{
  "encoder_arch": "resnet",
  "model": "contrastive image-text model",
  "dataset": "photos with spoken descriptions (Open Images, Localized Narratives)",
  "train_examples": 50862,
  "image_size": 64,
  "crop_scale_min": 1,
  "horizontal_flip": true,
  "translate": 0.06,
  "tokenizer": "char",
  "vocab_size": 53,
  "loss": "softmax",
  "embed_dim": 384,
  "encoder_norm": "batchnorm",
  "encoder_activation": "mish",
  "encoder_channel_attention": "eca",
  "encoder_depths": [2, 5, 5],
  "encoder_kernel_size": 3,
  "encoder_stem": "single",
  "encoder_avg_pool_shortcut": true,
  "encoder_widths": [80, 112, 176],
  "text_encoder_causal": false,
  "text_encoder_width": 192,
  "text_encoder_layers": 6,
  "text_encoder_norm": "layernorm",
  "text_encoder_norm_position": "pre",
  "text_encoder_activation": "gelu",
  "text_encoder_mlp_ratio": 6,
  "text_encoder_head_dim": 32,
  "text_encoder_fused_qkv": true,
  "text_encoder_bias": "none",
  "text_encoder_qk_norm": true,
  "text_encoder_parallel_block": false,
  "text_encoder_inner_norm": false,
  "text_encoder_positions": "learned",
  "init": "torch_default",
  "residual_init": "zero_last",
  "optimizer": "muon",
  "muon_scale": "match_rms_adamw",
  "learning_rate": 0.0032,
  "momentum": 0.95,
  "nesterov": true,
  "orthogonalizer": "polar_express",
  "adamw_lr_other_params": 0.002,
  "max_grad_norm": 0.5,
  "ema_decay": 0.99,
  "max_steps": 6300,
  "batch_size": 128,
  "epochs": 15.9,
  "lr_schedule": "step",
  "warmup_steps": 120,
  "weight_decay": 0.2,
  "adamw_weight_decay_other_params": 0.01
}
Rows from block 9 of the image encoder of a small contrastive image-text model, named by matrix and row number. Rows with one number belong to one channel. Each number is 128 + 32 x the weight over its row's rms, rounded and kept within 0 to 255. All counts start at 0. Numbers have three digits each. After the name is the row's rms in percent of the matrix's.
Before each channel's rows are labels from the 100 images, of 14976, where the channel reaches its highest value: "responds to" is what is common among them; "place" is the part of the image that holds the peak. Only what is clearly more common there than usual is listed. The data: photos with spoken descriptions (Open Images, Localized Narratives).
# convs0: first 3x3 conv (encoder.blocks.9.convs.0.weight, 176x176x3x3, each kernel summed), inputs 0-43
# convs1: second 3x3 conv (encoder.blocks.9.convs.1.weight, 176x176x3x3, transposed, each kernel summed), outputs 0-43

responds to: text has "people"; text has "chairs"; text has "lights"
place: top centre
convs0.54 106:106137093144121142163200103123088151143190126157124062172124139093095119178126147156217074096122164148096072127116163081124160119097
convs1.54 105:163190109181114126147104163105130129175208144134165136128090119133134146111156082180146167112111135165101101156111120107083106152142

responds to: text has "wearing"; text has "woman"
place: top centre
convs0.162 096:033118079129149163137102180154082090148135036065104179078094026094080113120131121179139107130131160135123067107097080102126129111160
convs1.162 101:126132154130126199109135129147117179158125160163146145092166093106114182107144126085095099104191153084172146057128104148167126138069

responds to: text has "people"; text has "sitting"; text has "table"; text has "chairs"
place: centre
convs0.133 082:143108130113124145157042096099103169053134132139108210102100131091147136165089130087077113168124133143098079178125110124141106212138
convs1.133 094:134166137122126126133158077131172190106120149125172141116191131085087037136138113146084167119047125096167126132089149155140113152166

responds to: text has "people"; text has "standing"
place: top centre
convs0.90 122:092099147118104129169146169134099107112115129129176095120037168165151063137105155210066112099165107131129096209145178109115206097168
convs1.90 118:127100137136108160193108098138167080090117150186133080153096125105155060103133107165133147141117124107107072174185141187110187101130

responds to: text has "wearing"
place: centre
convs0.82 088:074156149105128135136114146110161104151179094110153183140138182142070147134057062148147130132158170165133089117106144142057179100134
convs1.82 100:093125079107135133103127117156121098116138161148133128146090184090132144189085127130122076114107107103121110155077200134128138144143

responds to: text has "wearing"; text has "color"
place: centre
convs0.5 098:093099127102120152136156100187144117116093180060137170106167106114127111095032105205183107117110116175111132034126148139158098147153
convs1.5 089:117054162116110187112110110169134183129144098135219135100160157174139136156101127118158113105148158166118157118075166066140139113167

responds to: text has "food"; text has "table"; text has "plate"
place: bottom left
convs0.146 116:102167146140162138151077160137142116073156105135126134201128077087108141110123184138070074183098154148118066145165144083124143129096
convs1.146 101:129119080146141113149101126129150175168172144120152135182121138137180163184158137134114102108153094121120121134227115121121088149124

responds to: text has "food"; text has "table"; text has "plate"; text has "which"
place: bottom left; bottom centre
convs0.174 094:097122111147186125166105150094177159113119148113081158121124110139076154123108116124109072096126181140097087127101054146102149094117
convs1.174 086:135115163145073146120123103135064093127102125093126180175102119155127112085147161079117090069185132174159092143142114084097145129138

responds to: text has "standing"; text has "wearing"
place: bottom centre; centre
convs0.21 106:113133076093076145113080146141110086109136100132115158081090108139179127136055104119120148105100129166092100091149109080107173126132
convs1.21 106:096138157113067162127170118117153153126129116142066147131084150130165130198145169101152126163153136164101080161192140199092149107190

responds to: text has "buildings"
place: bottom left
convs0.15 099:176141097126080126113074130120094154132164019105137081091086113191096158126211131122147090097131165125118083126117085097142121107081
convs1.15 092:142117175131166122094143144176135106169121152158114107148140162092052163100184088160083164129129113150163136137091078124112114124122

responds to: text has "standing"
place: bottom centre
convs0.165 102:139130086080133136121065110153091150138129143142084173059147104163134164081105159137167059169148159122152146128148114103131158131094
convs1.165 108:124159147076120153180095142100101111137151163169135146129159141169146148159096107110104095114099139128168149150079117136105163133155

responds to: text has "people"; text has "sitting"; text has "standing"; text has "wall"
place: top centre
convs0.79 079:061113118069151113163131103134099150092092119190165098135154132153143138167202166163107065112108078097124102143078172122108180133087
convs1.79 113:129153129116153086129093157132134053142076153080171122114121167060170130151181162159130174114123161069194122138112196154113151119157

responds to: text has "food"; text has "table"; text has "plate"
place: bottom centre
convs0.157 112:137119138135138100167056153144182135165172145152094137056102116135186147109146122125045102099133173127121077158117092106134153116133
convs1.157 113:146125156081129105101122125146144095074108123108125178177128128131141121086102146138095140127177110152155151114195139157105134156135