Rows from block 7 of the image encoder of a small contrastive image-text model, named by matrix and row number. Rows with one number belong to one channel. Each number is 128 + 32 x the weight over its row's rms, rounded and kept within 0 to 255. All counts start at 0. Numbers have three digits each.
After each channel's rows are labels from the 100 images, of 14976, where the channel reaches its highest value: "peak at" is the part of the image that holds the peak. Only what is clearly more common there than usual is listed. The data: photos with spoken descriptions (Open Images, Localized Narratives).
# convs0: first 3x3 conv, stride 2 (encoder.blocks.7.convs.0.weight, 176x112x3x3, each kernel summed), inputs 84-111
# convs1: second 3x3 conv (encoder.blocks.7.convs.1.weight, 176x176x3x3, transposed, each kernel summed), outputs 90-119

convs0.48:078172166120164131177155217117113162127169160084089109086193150149103111123073133090
convs1.48:065165134128111152123141116150113140147132119101173153131117154080109126139129127118158124
peak at: bottom centre

convs0.153:102089091117150103111144148139116124111062121088122143142127153174113138093133173127
convs1.153:150152094117130127119149124150163154137196106152092164087139121138158153052157128132162165
peak at: middle right

convs0.76:120162118133086116126107126137137087107096117143083084132094131109159130098096173146
convs1.76:121140071060140162153107116140131159116113127124137120125134153138139137185118130115153133
peak at: middle right

convs0.171:160192114149114141124137160115133078137089115105087131107080118118121138163152157091
convs1.171:123100202101139150082132065059192075143115140125135150083150083114167173100178102126080173
peak at: middle right

convs0.0:148176143120164103126127116114128152131170121127120127105172134143133131134120129147
convs1.0:132160118161114094131154098074165122136159196134077139109139107153111119147131159109138122
peak at: bottom centre

convs0.139:128127099176145121132103123096125107119084115094140185092081120148128073168103128125
convs1.139:086075151156152160137111113108129072145095170087118129177120090128115120153121143115158059
peak at: top right; top centre

convs0.1:078124131099151125138149080090108176150138092112118143133162153132157134061131119144
convs1.1:083121087078173124150112180092057121127108138101175159116127123144083183134148123098117172
peak at: top left; top right

convs0.156:087128143098131130100128179119106100192148160135129125140142076140126106142159079087
convs1.156:144150133092190100155123120131161142123098172079181070084090153101117111120120123117138147
peak at: bottom centre

convs0.118:150148170105104129122151123118122183130125050177120115149158141157189117141120092107
convs1.118:111135160108116140134147123158139118115161149104090106110143116149136156151091154126134105
peak at: middle right

convs0.146:123144092152105090110200167094142158129148045127087101126123112127160135126161111083
convs1.146:084121169141092094152196068138149156134164168189140174109156102113156160096153137120142116
peak at: bottom centre

convs0.60:151122139104136122091128094143112100176084114057113117129133138113171104127167080031
convs1.60:143106143185141127123137128111140117113172114146122156069144089157121224123127067151146103
peak at: middle right

convs0.175:128111123089161095126145114115134124159136129114126086092120134135122099123085102168
convs1.175:157092094101158163080211174126131122102075126105169178139084142127069103100055113198162106
peak at: top left

convs0.65:114128079138153129121092110085107126132123105129107192141126070132131168118064153162
convs1.65:142111127139148178127108077138160158118067213121159188103123174137116132152125120120175139
peak at: centre

convs0.57:081144144138095154115102150100131178141130112087139129114119105090087138129106084094
convs1.57:086168118147173147118136181099069093107119147134106169142139092104113122164077122128148131
peak at: bottom centre

convs0.103:145123125131100117119117094140130102121117151094138100142145153130119138109114178101
convs1.103:127148112152097126122113074105133165109130095130138202077137116204121117134205131129184171
peak at: top centre

convs0.136:106109124146145124138137080126118162108059157107128133092057167163103114097126079141
convs1.136:105097119177131116122189145107108149128068130166082070146122108091089134071167157060147151
peak at: top right

convs0.55:129134170133118145137141128128131120177035178101158153115147099099167150123146147090
convs1.55:144123206101180189167152185074139132103122176130109086102127118121058160153158075160174127
peak at: top left; top right

convs0.14:164111138132086122135133116142135088144154122133106056141071091146114149142092136082
convs1.14:152146155088107167137085085114088132120058186124119121200057149179115093167094134115141181
peak at: bottom left

convs0.127:123097146156120151128123174144170137114082093080137117124111117062148065111081122078
convs1.127:178088130106140120126173164135099068106062109144136135101126088126150113072155125173178191
peak at: top left

convs0.161:128087179198181130120093120103146084116141158147132120152207078128117132071104072143
convs1.161:168115132138131147074103176085161139214135156182113099160151174125111123127155099137144098
peak at: centre

convs0.5:104097172129109112099120048150126151098119165126112097077127097091099115121112169070
convs1.5:123223085152150151063156149143123107189158140181161145122094158076091154156104091165133131
peak at: centre

convs0.18:077121120102150143145091141149127098127142108114160124155115140104137096127172039094
convs1.18:118123128146119119119130156120115132125187140103102136118078128165127181171127137085107135
peak at: top centre

convs0.59:059128084144156115136150102135128084088095153041104133134149150090117088094098207139
convs1.59:069168108092172161145112101137116139160139102156121158107156106137113199121100146154090143
peak at: bottom right

convs0.46:205073121112142104144180105141134092102134113152142153147159158153159076124124069126
convs1.46:073068142104211133124155079160109172080191152111136157147116121156089122111102148091090073
peak at: top right

convs0.36:199172153112093158142075186132130116103130093147110139162085163138149148140113161136
convs1.36:093147130129139124103128101078129120132111184114112107120197136139146125085106136204115159
peak at: middle right

convs0.126:119144139114103094105122221145131144158078112099145127119126152074145092143142130150
convs1.126:112042169126078131194166109141154133133188144084167140138093168100146186151168159192096159
peak at: bottom centre

convs0.72:119099103119125136122141117087088102102137120092139067111123123120117088158140029063
convs1.72:188121151083153150151090130116114140138124181141170118118106078117107122135122150102139136
peak at: bottom left

convs0.149:124107139117129150123095096144124176129066093091137121094105143121140084145106051094
convs1.149:170116176042207116151146166145092094118093117110144136097128126099087113118185133129139152
peak at: top left