config.yaml
text_encoder_head_dim: 32
orthogonalizer: "polar_express"
weight_decay: 0.2
Rows from block 2 of the image encoder, named by matrix and row number. Each number is 128 + 32 x the weight over the matrix's rms, rounded and kept within 0 to 255. All counts start at 0. Numbers have three digits each.
# short1: shortcut pointwise conv (encoder.blocks.2.short.1.weight, 112x80x1x1), inputs 0-79
short1.0:106140148116110145101142128145145143160140137165095122113142139175125126123174121126132106149144134123123154106170158120110149153095101155101114114166219108119102153169225160119185140149128173137185103113162156187209112118194164063110165135
short1.1:119167117138145155143090146136043122123119106133123106156160129205183097193119152122121147144117146136090140137206212101163107142105176084116082097132117131063085165139181135101158116090137165075134122124099145180101108131126123117175086143
short1.2:128157102136132100110102145113142131120145132077104104124138113190090117128118105098122144138123099116147159088138140142096103114129071148140087102108151151196099124152059173124098125113140110167126123195105055117138112100135134126132144135
short1.3:081114102107173123149124178162123130086135090148130066187118109112127126167111133165152148153133070129073137078141092091113069148084144136020057089174128076138183104143152167111149078100125130146122122168114103075122171115103128066155132102
short1.4:154164078238147138118169150139145133182126176100107115137159102088131124157086104187092136161126125119110163154103136098129152150172145189112115127134090086148200110124057152083145147136140149148148145146160142114146170102164156092144141093
short1.5:121195123093181092069115124130147132100157043137161136132121109148064132144131158094175112189071198160103104179219116174195151064142111176115077127117148076120087095132121113099091118133082146116165109109060094062172135150123136110144148103
short1.6:094117130155157140100140147162138145118160200159058117161145145158152196126159101142120124145141166108127130172124107129119064125183131123102097093205167183159093132126147156097127120084149163134245135127138163133112086177117156071104135168
short1.7:152112139116120078118151120103138116225168156115176168121098110117137147103153103127124101130098131135147140161086148061117110142189103188135176115112064124157118066126115140112156083085117147148148106118090087098137076158154124127108126114
short1.8:127150114095115150167155143095096140141105061119102084117125138169135056125069150133167139118124148126034139146101220160136173094141141106149149140136119147145158177137055123192116152164113071128128138196066180139150091117177089148109057083
short1.9:129125079088089117108122105088142097103129112173187184119164125127117128092153120151107107123098092116107100135113124094158095187136165113111091109201130127094115130125132133121138124148137100077097123193143169174125123072137104149139157198
short1.10:099148117107154114058127072115152118095146089132129179142151100196073165088107143113162135137121173072139113098175106141193127120097145140112121128128122141144156128127129097183139098119130142083114159098073105098186107152080131101087135082
short1.11:123147124121131159169101097101166121116099044138099107119094108181125065138134110165123113138148153168202123094137173119143114129090169095153057103055206149222079165128150145174147123090123118110167126116122174131100138158110107159138118096
short1.12:129125133121099089110129116162133091136153115106156118170084081110124142148117121122121131124159096086134125065176150077088183166118098144172139111140104080090174091131118125079121189164125127108097134100085156127150111141172151154116106135
short1.13:135081120138114116174142135140116107115100133101141143113112141156169124152182081156081146129130076150198121134105144156097171238089114121146112158059098120124108130160115131092151142080104141109091172138114142142079109121139114086148116159
short1.14:128153071096135161111131166159094126120182111085097148141129091087118076170082144135223097107156119120128122098166062099154174116130072139078111135108202107109135163158090128113101120073102103149099113235155139094174074132123108155184129101
short1.15:124129105063135146167161137112185142131131150063073120098126123164106113098148124126150092115190192163104140113222115087113145166095100076100154140137107040055127144105151142155110159116125155083102131102128158212145094127133136084101138181
short1.16:108118108125180131101141135124157094087123093209113101059124179123101150165120081123107153146128138089112142181132202121162164060134089153077108144109100082130149144114118186129120123053087096169105097091137116146103100152130107117102106129
short1.17:134130087110081134103097108037087129140155094162110148150100142102124102148134161117161095129150134169144147125129112124084094153076113192144083171205112118099190133111134184146126135114096105085115093140137107104129132118182087140126066113
short1.18:142136074120104203090119098107081078063128111092093163096099157165164159099117112109109124149127075106136131108122117064105068153067123101054129091106115107163104151164078097104184110099130118111076119086165112153113131091124103104103153054
short1.19:130161092095087134138147119127116066048140141128092126145138110114133165105097099134124115140102060153126135186110148149222133160140101151141073142095149049149078113118092133100129153143120206084123139213131075133094141177136180051090116147
short1.20:077082113208126145130140133103192180107128152149123120099173158132087098154113098176143124109126079137140193141117104113075102163110102120149105131107142137136136118163124154144185083130107151124077078180139120004146111067095134066114139094
short1.21:168129120140135148105139150114163148171161159075187168123100133094103126116137089164169182161169047107102193133130160121121195145138142100136098153200112175109169149142178122132127201108142163128167111124111101127116150145153135221159135115
short1.22:126090156089125102113134124146127092132104143102158067131148119123109102152142101109153094119101138140122130077063113079132114112142161184086121128128096138085174075123119092065109130116153155176058161162075109123135132188107130112111145118
short1.23:157123124168172162120144114119105130081091121121110142086131092091181117103112127130105125114141126124064133169128098133133105139144090095089115107190110132118074130152103167055187117108095111071130117162087098093114090117111174100117095043
short1.24:117139154183147126122118129114172144176130200133171184128103109160122158099172123107140151134124125141097144163131110150145120166146168130128159158188133170142211136164076110193155129126134170161133155131160169145139225123190133152100125133
short1.25:104103136146152110106158120097109172084094151097123147104194126102093150079115126119113147121127130103110131130121058119064179125111096101144062100137045129098102064121118136144152148127111093150077089114087071145169139189137123124140178102
short1.26:122143171102155152123186137095079172157136131142095123093155118162106133152087119155128074126162118114117101201193177072104168132132125164118067152142092168166137154118121146160039074093141108139127157094085134141075136184107144145120100077
short1.27:086118116149120119126206174120077103139108150092084124160127086120145109168111177149105099111136085168119158143123118112066088095131223121085105119153111134071110138198107062185188123123164145101102117108126143108127127125120145110168139087
short1.28:100086092162103122164118117122095152129145121110150125111158113149128193115132071089111159075140067135131065154092143109131099148113128135126104136094152102126117114116108098075071124109114124166119149157131184166110112104100129107120103127
short1.29:119094119093098137077064113092121121080106074139095090100153217166191115169131052136100131123120156104145129171163141119117111060130156137146145180093077169136201128099090122151113103155210207094083102159091178132145035135120102098120030177
short1.30:068135144172127075095183145136147131093216121128165146108141183099034114130133105149091128101122136136137128114159163143167176165155167140120153111128116124115113074100103129154062132110109122110112169165071213105167115124155127072110120122
short1.31:073083149102098121130186159139193156139123159132105152129155062169069119135141128134127136090147092104154138112148136153098132083067167120155152170125116148132125111131081129150096133060092102156166120159115135132145056112112103116121039140
short1.32:144119165148104118163173170093187111172098090146049115111129141126164104188115117129127193106159101146153121157198171088165116116082100150214083128080178059105156142146094112132098188114107104139150068145160090088131103093129141155155150191
short1.33:092090132102097047127128126143119122100116190077135135102143112141130140145117083163143122079135120105091132121111149129085170150142103094130140100084184092142179072138120138143124139130115154149154175125120119136152120117104095093153136139
short1.34:118113152122131127142128120179079140147071134043121110248106156135119154127147128152132120113143131098119134074105119211120129121117114109037085092095102225055128134111066137126122105109101153092150145146091164148132062230132149140163080153
short1.35:149114056097130112149091119066127104123144107056078139117117159120143120091071126116153164139117142135163132166108188104189080060116096119092090084120103133036095125120162110117156155119130140163079172122154058133122193099148106096154174117
short1.36:157127161094107159131149083131138127116104093110123205144104213091155135153136158118197146153095051142116153149090096120127172087124125088183089152101080165124109165124120123175166226118112165115178137092143118112151108157119131109142147128
short1.37:097139142091118144117115085152146135107135127141148132152134140142110134104165093110160155049185105151170079126125144099110152169133137113137131102143182121147128135140104100199104171144116125138177157084101112097140159126141139159112105144
short1.38:114131093141086154117155123129071156091130128148111219122126153131117127100096153064142171098148135079080102109165194120183093155131112089127116109091139133128099163093066083190110179101114130126095119132106168122161080154121121181138059065
short1.39:171149125153153119095071138090136087163130088153104095088117146156146089098144100099108092114063135133089129148098128120147125136120140117095146096185114169156114129123088092159147147161208159105133132179193053212125142134076150112136126075
short1.40:100179138107119144101172130136157093102136110142182180137126133115119165092123152125114163105093142147145091097179130113175095158010100095100101074086114104204147174123168147140106126059150183130106111051109157141095107098138122101119116082
short1.41:099140103114108158140106089116142109160114148162104159111125150106080145068157105061122155066130157144139094156143101125179099156163155121129097158107132156163141128113119068147050162152117085160107140082129147149126141126101137085112134122
short1.42:104136156155125154095106109105139134086168086092083104145137081117141147124124135133130117183178039118129190087172121126093196119094076119124104129135059086119181129178171155131143129079119101084095093067089138123140093105078127136120149145
short1.43:102066095121162014135133126110138117079177113118129125122165129182126122100146123124116111164105151139108119144095097151114110131110148102084152109098156089130129063169152135097133157132112138116147191102108138082117154151152128138156143109
short1.44:136085104129117109146109131158097085210167073124127066167101149100143080162112174117151169103181083150105114089121108106161156124161115212172156126146125119133152082123169113106165100139137111119106174149105131122134070158158120122116153115
short1.45:154110117118150143131149145098063088102131090086191141095084117147108161089131134140115200108103165205119133167120114122149123094152172140130112215113093239098123123134126141123126104131132158169168125170131165160160142124140107134136108080
short1.46:090097131146101153133071086131070160122132126095137154134152141106115104134185081065083138114214046150123117093088119105112150102129105126184160160126094138136155161130097067162080133120126137151120180093134125171050106138134118178137182150
short1.47:174131157135128152124136136135105158119111095162088118171099178143157107115149150126136139141153124119185128090131157169117123174128188125167143132113129078207126174105136144126165169119127139104150116095141132149108199121108133190169124128
short1.48:166151071140133139083131140088094145119120088126134136120106144098164140128061137128118158133113105149078112099143152077160100112184114139165107138124201102064135119133138108117128122112105154143051096129116070132099129030090095159136172136
short1.49:129109100140185139132107243131151151078116153111138086167116134081095166050101165132121123119208141148052100120107164097166116151067076125123134161131200169165158097073078112092175098145112072192123087065138152121136116109127107111084172116
short1.50:125106069104143096095088109120139192069124154107141148091179113076124108097137114152172085085110124159094111111159149116140100111101074099132138094117118104086119153151152098175115143119097124160135142091132097100160069107114105102075135129
short1.51:171141102122158157106165113132093072137122126194161144147110145062151090174121158159181078165119118122131129105133245121150120170173104124156095112151161099111136129108118160138177117093149084177141153135147100128121184083109151139052116118
short1.52:088096131134116091154134150105086114139127184112165114124141156160131112134145116185167077117094139133121194114066130116117117094151120063162090155132068141139241083109099160139181139119113122121144107165098117140107113104095115172100114175
short1.53:122105143111146059120142135138153092146138160090160134100144111139101146143126139123116107121124084108111113163121125170084081132107128090127105176188146122119134037167098169131114115091155114120126142144103118090202116081166131197065124112
short1.54:141112110154154113072088155098097156137104079151115152099198129087115115156103159115112118125118187164137110103114154119106118097052223097108147136115052143042154132113145148100154143078148086162110069092117142096102109092131113126171089081
short1.55:162096107023111103161042177116168122144066091103104156149059138157156138111124161140138138155126153106078112103124184089163149166127114084092125137135096119153074127171077136081131145162130100127147178119145139154082089141131153114125102165
short1.56:155154147141122164145128121109148132102110172105144104138158184119130041096086131137109249161089133072053153154079150154136147129108109101106091158160073144125143152133153144116183100109085144133221140100108094185141111141125139129120143085
short1.57:106090108068174138118107136184125034135104097163118120134063188127132051134108111131120133128082123163104129185083128096114040181197196070074095117143147041118144127087118132148166211168098154130075089129122226103113095140125128152126110135
short1.58:171063112143081128175143143136085148150048158170074113116098113137168123138117084118104113054174132114170064086068110101098113190079121125156102178080090109137106102155163112102070110143130077156147198188156186186093140120122117171125137148
short1.59:113121109088155109112154128095086090120107172146101146154159137150183130163132089096090255119083120036156122113131111127127100123080097126055037074106129079158071104182120115102182120114105131053164150129146112132131142124231130091141107147
short1.60:101154095112137169105204107152087145143113072085104172135141137119121054148093137146092101112153143178133108106143067040109160181086137163087142104066130172120079177075100137110104148131100075072077099163089191086140089191081112049129133111
short1.61:130121110128149101132154131178098072128112101115128107142129108187131081179104141175107164141151109159133137067121128173146102121152064099105074212163236099214124122116182179150098142131146129102104138176151135111109103103159112170152135155
short1.62:168050129114047091123154172108109115214065211091092193118100132139220106104111091145089102077107111129108136106079131101105171154131149082144119113143126144143142090160142187100175135162142112160139162139099151170082119139132088125076164121
short1.63:129124136101150089106106113143140171113146145107104116084129124095139141170112136161190179156087117148162117092126101194113155143081152096154120110174071152157130110115115126091130147079076148135089145213121083169115138115187091114160083137
short1.64:126135125141094163138133154049096149111175114096125074146115114174137173118099154123083131157141073108173143057176155144218145144165160122139088085147062152219135146154077141138167120086116144160135110137113186089105106146088136168111074091
short1.65:146082170131161138172107122098089102168099140119143134109101115134136091139099117117134155116146159136094110110132165115174124134102107108103130108123130161102092137070113093101134115101087111179110120111215174199089112104124124064048124098
short1.66:120109108182113141131107113148104101198081116131132137126135127076166129107129101061079153135161134115182099131134138099096129152196168128113133123132118086098122125134106086094120104143098143150130132099146179108141133136101136102101104104
short1.67:106085130139136069125132146113127056114127090107108110083139167095113142115111121117106108148053128122163152097114108116185081176124124163116106121107157138117192067159096166099161134152105143156149163169060209087109145152066150115161134076
short1.68:104118129121112143143116136109128084138118113116087140127153103120117189096117120072084144099110123142132095137161089108150129201112121142101143118234161124159141124057130124046133073079144185096142145125088153097114137143160168092174190117
short1.69:121155104120122140058118135144095171147134090118137168169123184124143166147072134144134169115145107105108127121145137119101142080173175149148083111087228134103127110062062135135094166090103045184067119143104139166138083138117087148035058109
short1.70:105123152112119117089180104122102158086179131058136118128143128106141126157095144118128170117131129128066113101141185119088119128104080094177133105089165135125173184128125122118113123099047157098147145197110164100108101142122128111106108089
short1.71:105100150137116167174155124135148151091102118144135112126160181193118100088118064116168118053144113172188128160076135142118122165127116127076102155108139136155090128109197110143131089104111156142111108116130171144152102101117113159120152118
short1.72:143089081126166119118129140110083102101112129097181105076054177134130191169110122155110134144121137099097163081160235080151086168158077111134105102132134128080148121084149169115112121076080089136101136130155096114087131096134088091103157106
short1.73:152113116131160125102122107123064115171091108095119175156124107105175100144096106139093096156132137192088122139145058125149120095152112122118192144110142152134120096132142135108174139082086197149219115113122045137131140111225119094121126118
short1.74:126089139121123090107118174186119102150075098108115093225104086141150108131082165106101160146147169079131127104105080073184125112163094099135118094108139150141118109155177120097189097117133114118159146153130130116114141108098159130188086095
short1.75:073115162163151068113125147114114181155116102122142150126200109152118100141174121128112116085118108147142069113169070087147084110114118150117162090143086115088103088130116150122120115131098106117127165153111179198138096089140155066124132134
short1.76:134171121119116153136145141116215138196173132156113077161113123156104055123123133161127167131127099095186130191127152129127142138165125147164097074177101145084189137160146138126137137174162109153126094150129127119154105107159077129110148146
short1.77:090155144151104140120083108145085107216193108134120143113138107073167162151112132116139166139096116062085124109138060115203104124023109166153079110092109149217135102140049120039113121067114075118087139101125154048121110086221122206102150110
short1.78:080149080186086177146123071161137129130176155116095140142094131138072129060118116132139178102137058133117160120129189092172142069131116110112126068151068106115133163100121124167127133147114138088093061052168175131110077134144104180128149136
short1.79:139104110119149123134093101119115112129161138107107118100086134143118202105107132151115121127115158121166103182145204096168116091181161114157123178119143151152142113151190125128131107084155112204119135105138160128115093111153148133090161146
short1.80:132182180157195105126128121120134083120126111151135110163172166088042097134160213105128141143084177150169133094131164140122086143103136137106152152151117099122110173166156077136101131159137150120107138122125131104165106145135142192179117147
short1.81:100143127102171077089161152118141153230114132118149112139094111138120134129150131129126129102134186144118112112122127111166205115156168194106155140086120123115198070152166167069139173123119163147121148151138137170124144172175127120125179166
short1.82:134115138110213106131079109132163128114209035117151097136144122116076117124137162108090078192092164139101121147114142149099083065099103156140101129116175165115095086155100138078132168105145127091125091132110112120147113129162081128114108099
short1.83:133140129046131125127064172112078094084067093151161176144058148163158115171079147128157130173099101150083105145152104064110112058116164094095121094101150054140126124084077111129112115093134100102129139131096153155107072176126138131093103062
short1.84:146124025086148068126160149121120146148130085120119126114151150097159116186124136166129129140151138122145149181175144111108182113083203162096112091150119151131106105167170156118155074120117130132136155201082183109129051106128119181089106086
short1.85:120078110142109090078074115159199149113105168157098149120126149126119151076125113110154130081067102166127124124107125174083124138108139118171132139153119179154117097153162105154112116128101166146110140119116113104100148149131133095122155139
short1.86:142171148182114165112163141150111142186077149070096047146108135118201143118144132141177153137162189089136116100116157128145106132136062255127102127118111082130085154159100109126115107159161095179103124106152146119138140131124148193102120107
short1.87:109105040116152128113144102093141105092163139131131089134126119106122089141079109134118146142196134068117125120149157140130136107135102095089193075166111109132115118133065095113179073133099150214083138140108115125181213113128056123153178168
short1.88:095090115134078150121122106190122148090167150159167040134124132134130115114131139114102193092123114090106129104146148150146138121114123135150117162098122124092147161140198102099131095165147132094098134085150179186173157120132135151181142154
short1.89:144146099138163119135203107083117164170132135141141137114169154212130148130150141141111130138145105127129127078146146100118167112143182133141084132148142166149139123136255100076111121151064127152103127161146109117124161121131112230132111118
short1.90:161101136155109097140088108112101163150099101111122192142120154112153085114155136094124113141128154118123062143130105097119123101154084094111109158176135135129117084138159104134081138154126140111173180109154110151152106140188123118088130135
short1.91:098120116159145106093136105076093059095196099106103122107155126072120110152105130123131158124147094153131141079139184102158088144148128110163125087114152088028082123097138133148098159099135117205125098196151158153134102108157097081136183094
short1.92:125108107093140106126121182139093132070136137117053104121126090186132089112134136152110122118135083147096155068143176116079135101114059107113089193178103078147133172106134126108162098145161100119121119145125098164112086134137085109152124153
short1.93:092112201156122144153144102145137147100218155096098080087199076117068150143125078147112135074123055111078140127158139142126093163117088153111139144169120156140084156141083136154128167070117084165085086150110164091131136093117138089145152123
short1.94:135101097090114178114121117084145154181129114140096154173080120123127129142148105128117106135113097159129115218142141116077160150124137173108103124117135089143219092148122141146083168118130154142117096112106129125131113091115114133133145130
short1.95:175118075153147155184101167133119126077115126046060073062104165151111104117168153143052121139087183110157159112040178108200094125095123119127088119215057112095106118080131104122177061090122119126187142129180083145148158155057108149113075075
short1.96:125094127116153079077108114113082179128161114081105130156115209150130070140095128132092150120175090150152134154138074191105140117244075132155158134130135136141153133165137142160138115119132101144163092114108229111128116135158074062139116108
short1.97:168132091127085115097091096116078122113099133110121147107165104084123130104110134069148098113132145117154072134111139128129144140141112103144127149113141126115089122109151073160053149141113109144137136082118082110143115210105111130164161146
short1.98:136146123090129117082151066131052121096197104182132120157116126151135125151110081150107118146159156124075107113129205093152133149067117073113049126142110149144158130114081122147112159068133098199110121079160090141112164085203109115141186247
short1.99:133160141099123158159145146132085077136135126123163110203137102112147125104126099148078163132161135174113125143162152203140178174063122108120126146106094150065113112181071109130123135134092150108210145120092149151124097200159163178114116189
short1.100:089167132192149211087120168111115106157137098142088127123089155138139187122119119133063126116117121076096079143152093144117144102137128156111095157100144073119117154173118122119115126116120143136186093147147112128129180074107167117108096101
short1.101:110122164100123112100122095088067140124143094157098117152144119140156021118112120118094111147095126118114113088145132093141117151144076091097078132094156143073165131132092165135096202092092109173099199106078163075095108168052124140121121099
short1.102:126118099123152137113141077103066118135124088087129109099172083128132055130152098139106126160113110156118126090123181071108136114079050119126070107093164152135085133103156160090173119138017061116130198115115120149150110071184144061141179096
short1.103:102192116149112109096123103133106127101144140129154134135193121129101092056116163126102169099124157123162094096203120144174096155076097103123164107087154167109137131130136104150089116160082104074147139093108069093142169049145111067146134127
short1.104:106152142119099136087108083148138085100147118131100123121136157174129113077138135082112101077155184123104110107130144115163077153145130165126132099133151143092083136086085111136103161102123105126119077057130133135134105106104140112144133139
short1.105:155164166117119120092110200109069111178106112173187071082189155111128103152154143104142190119148147108085140076135136154136087111140130125143122150091112142104083110122115138093105110095130136094169115147098116147094091085127073111126138152
short1.106:138126153131146093176149148161158166081183088134119102169138122172155085152131124137125129108172130149106115165131157200114156155108100155114123133209110136071120132145139144123118182165138181118071138158128112112212148167176210137147151120
short1.107:102073124153108124166127134082088074141099129097081136129139153155059049168096101088137151142174113122068121112061146103116115156118150081100169122187137080075141119107115144068122194193123123104149120075169154118124098129149148072134132162
short1.108:136130089016083155139106150080145089102075073061142138121132133129107033124082142101090123117159103102127155136152117116187116080102171134123083121142101102075158120163129118104116209140089112167046093122139071102059153088150107116149110158
short1.109:125168120161144193164179153107136118167140135111173108164093113122154113154115144142115128110142163142132124175148115079156103165117110138090079136119155149116084153088081145135118101147187152081090176166135139186157144108139151122183141109
short1.110:112128125111143198113146125116116155143110096122104156149075108144089091087077119132097168131187092121155141092131125066117143063108120123106102135118119123124115128127070118185098115133109157109131120182133059239151092101113098155040129072
short1.111:127105140124111137222098199127082161144118069133086131171135134147083097099125142155065079145172089171088125136184153111159152132144173119084085101139131129090121124088102146118150111113126098160105136143105117110134115108140110154140179098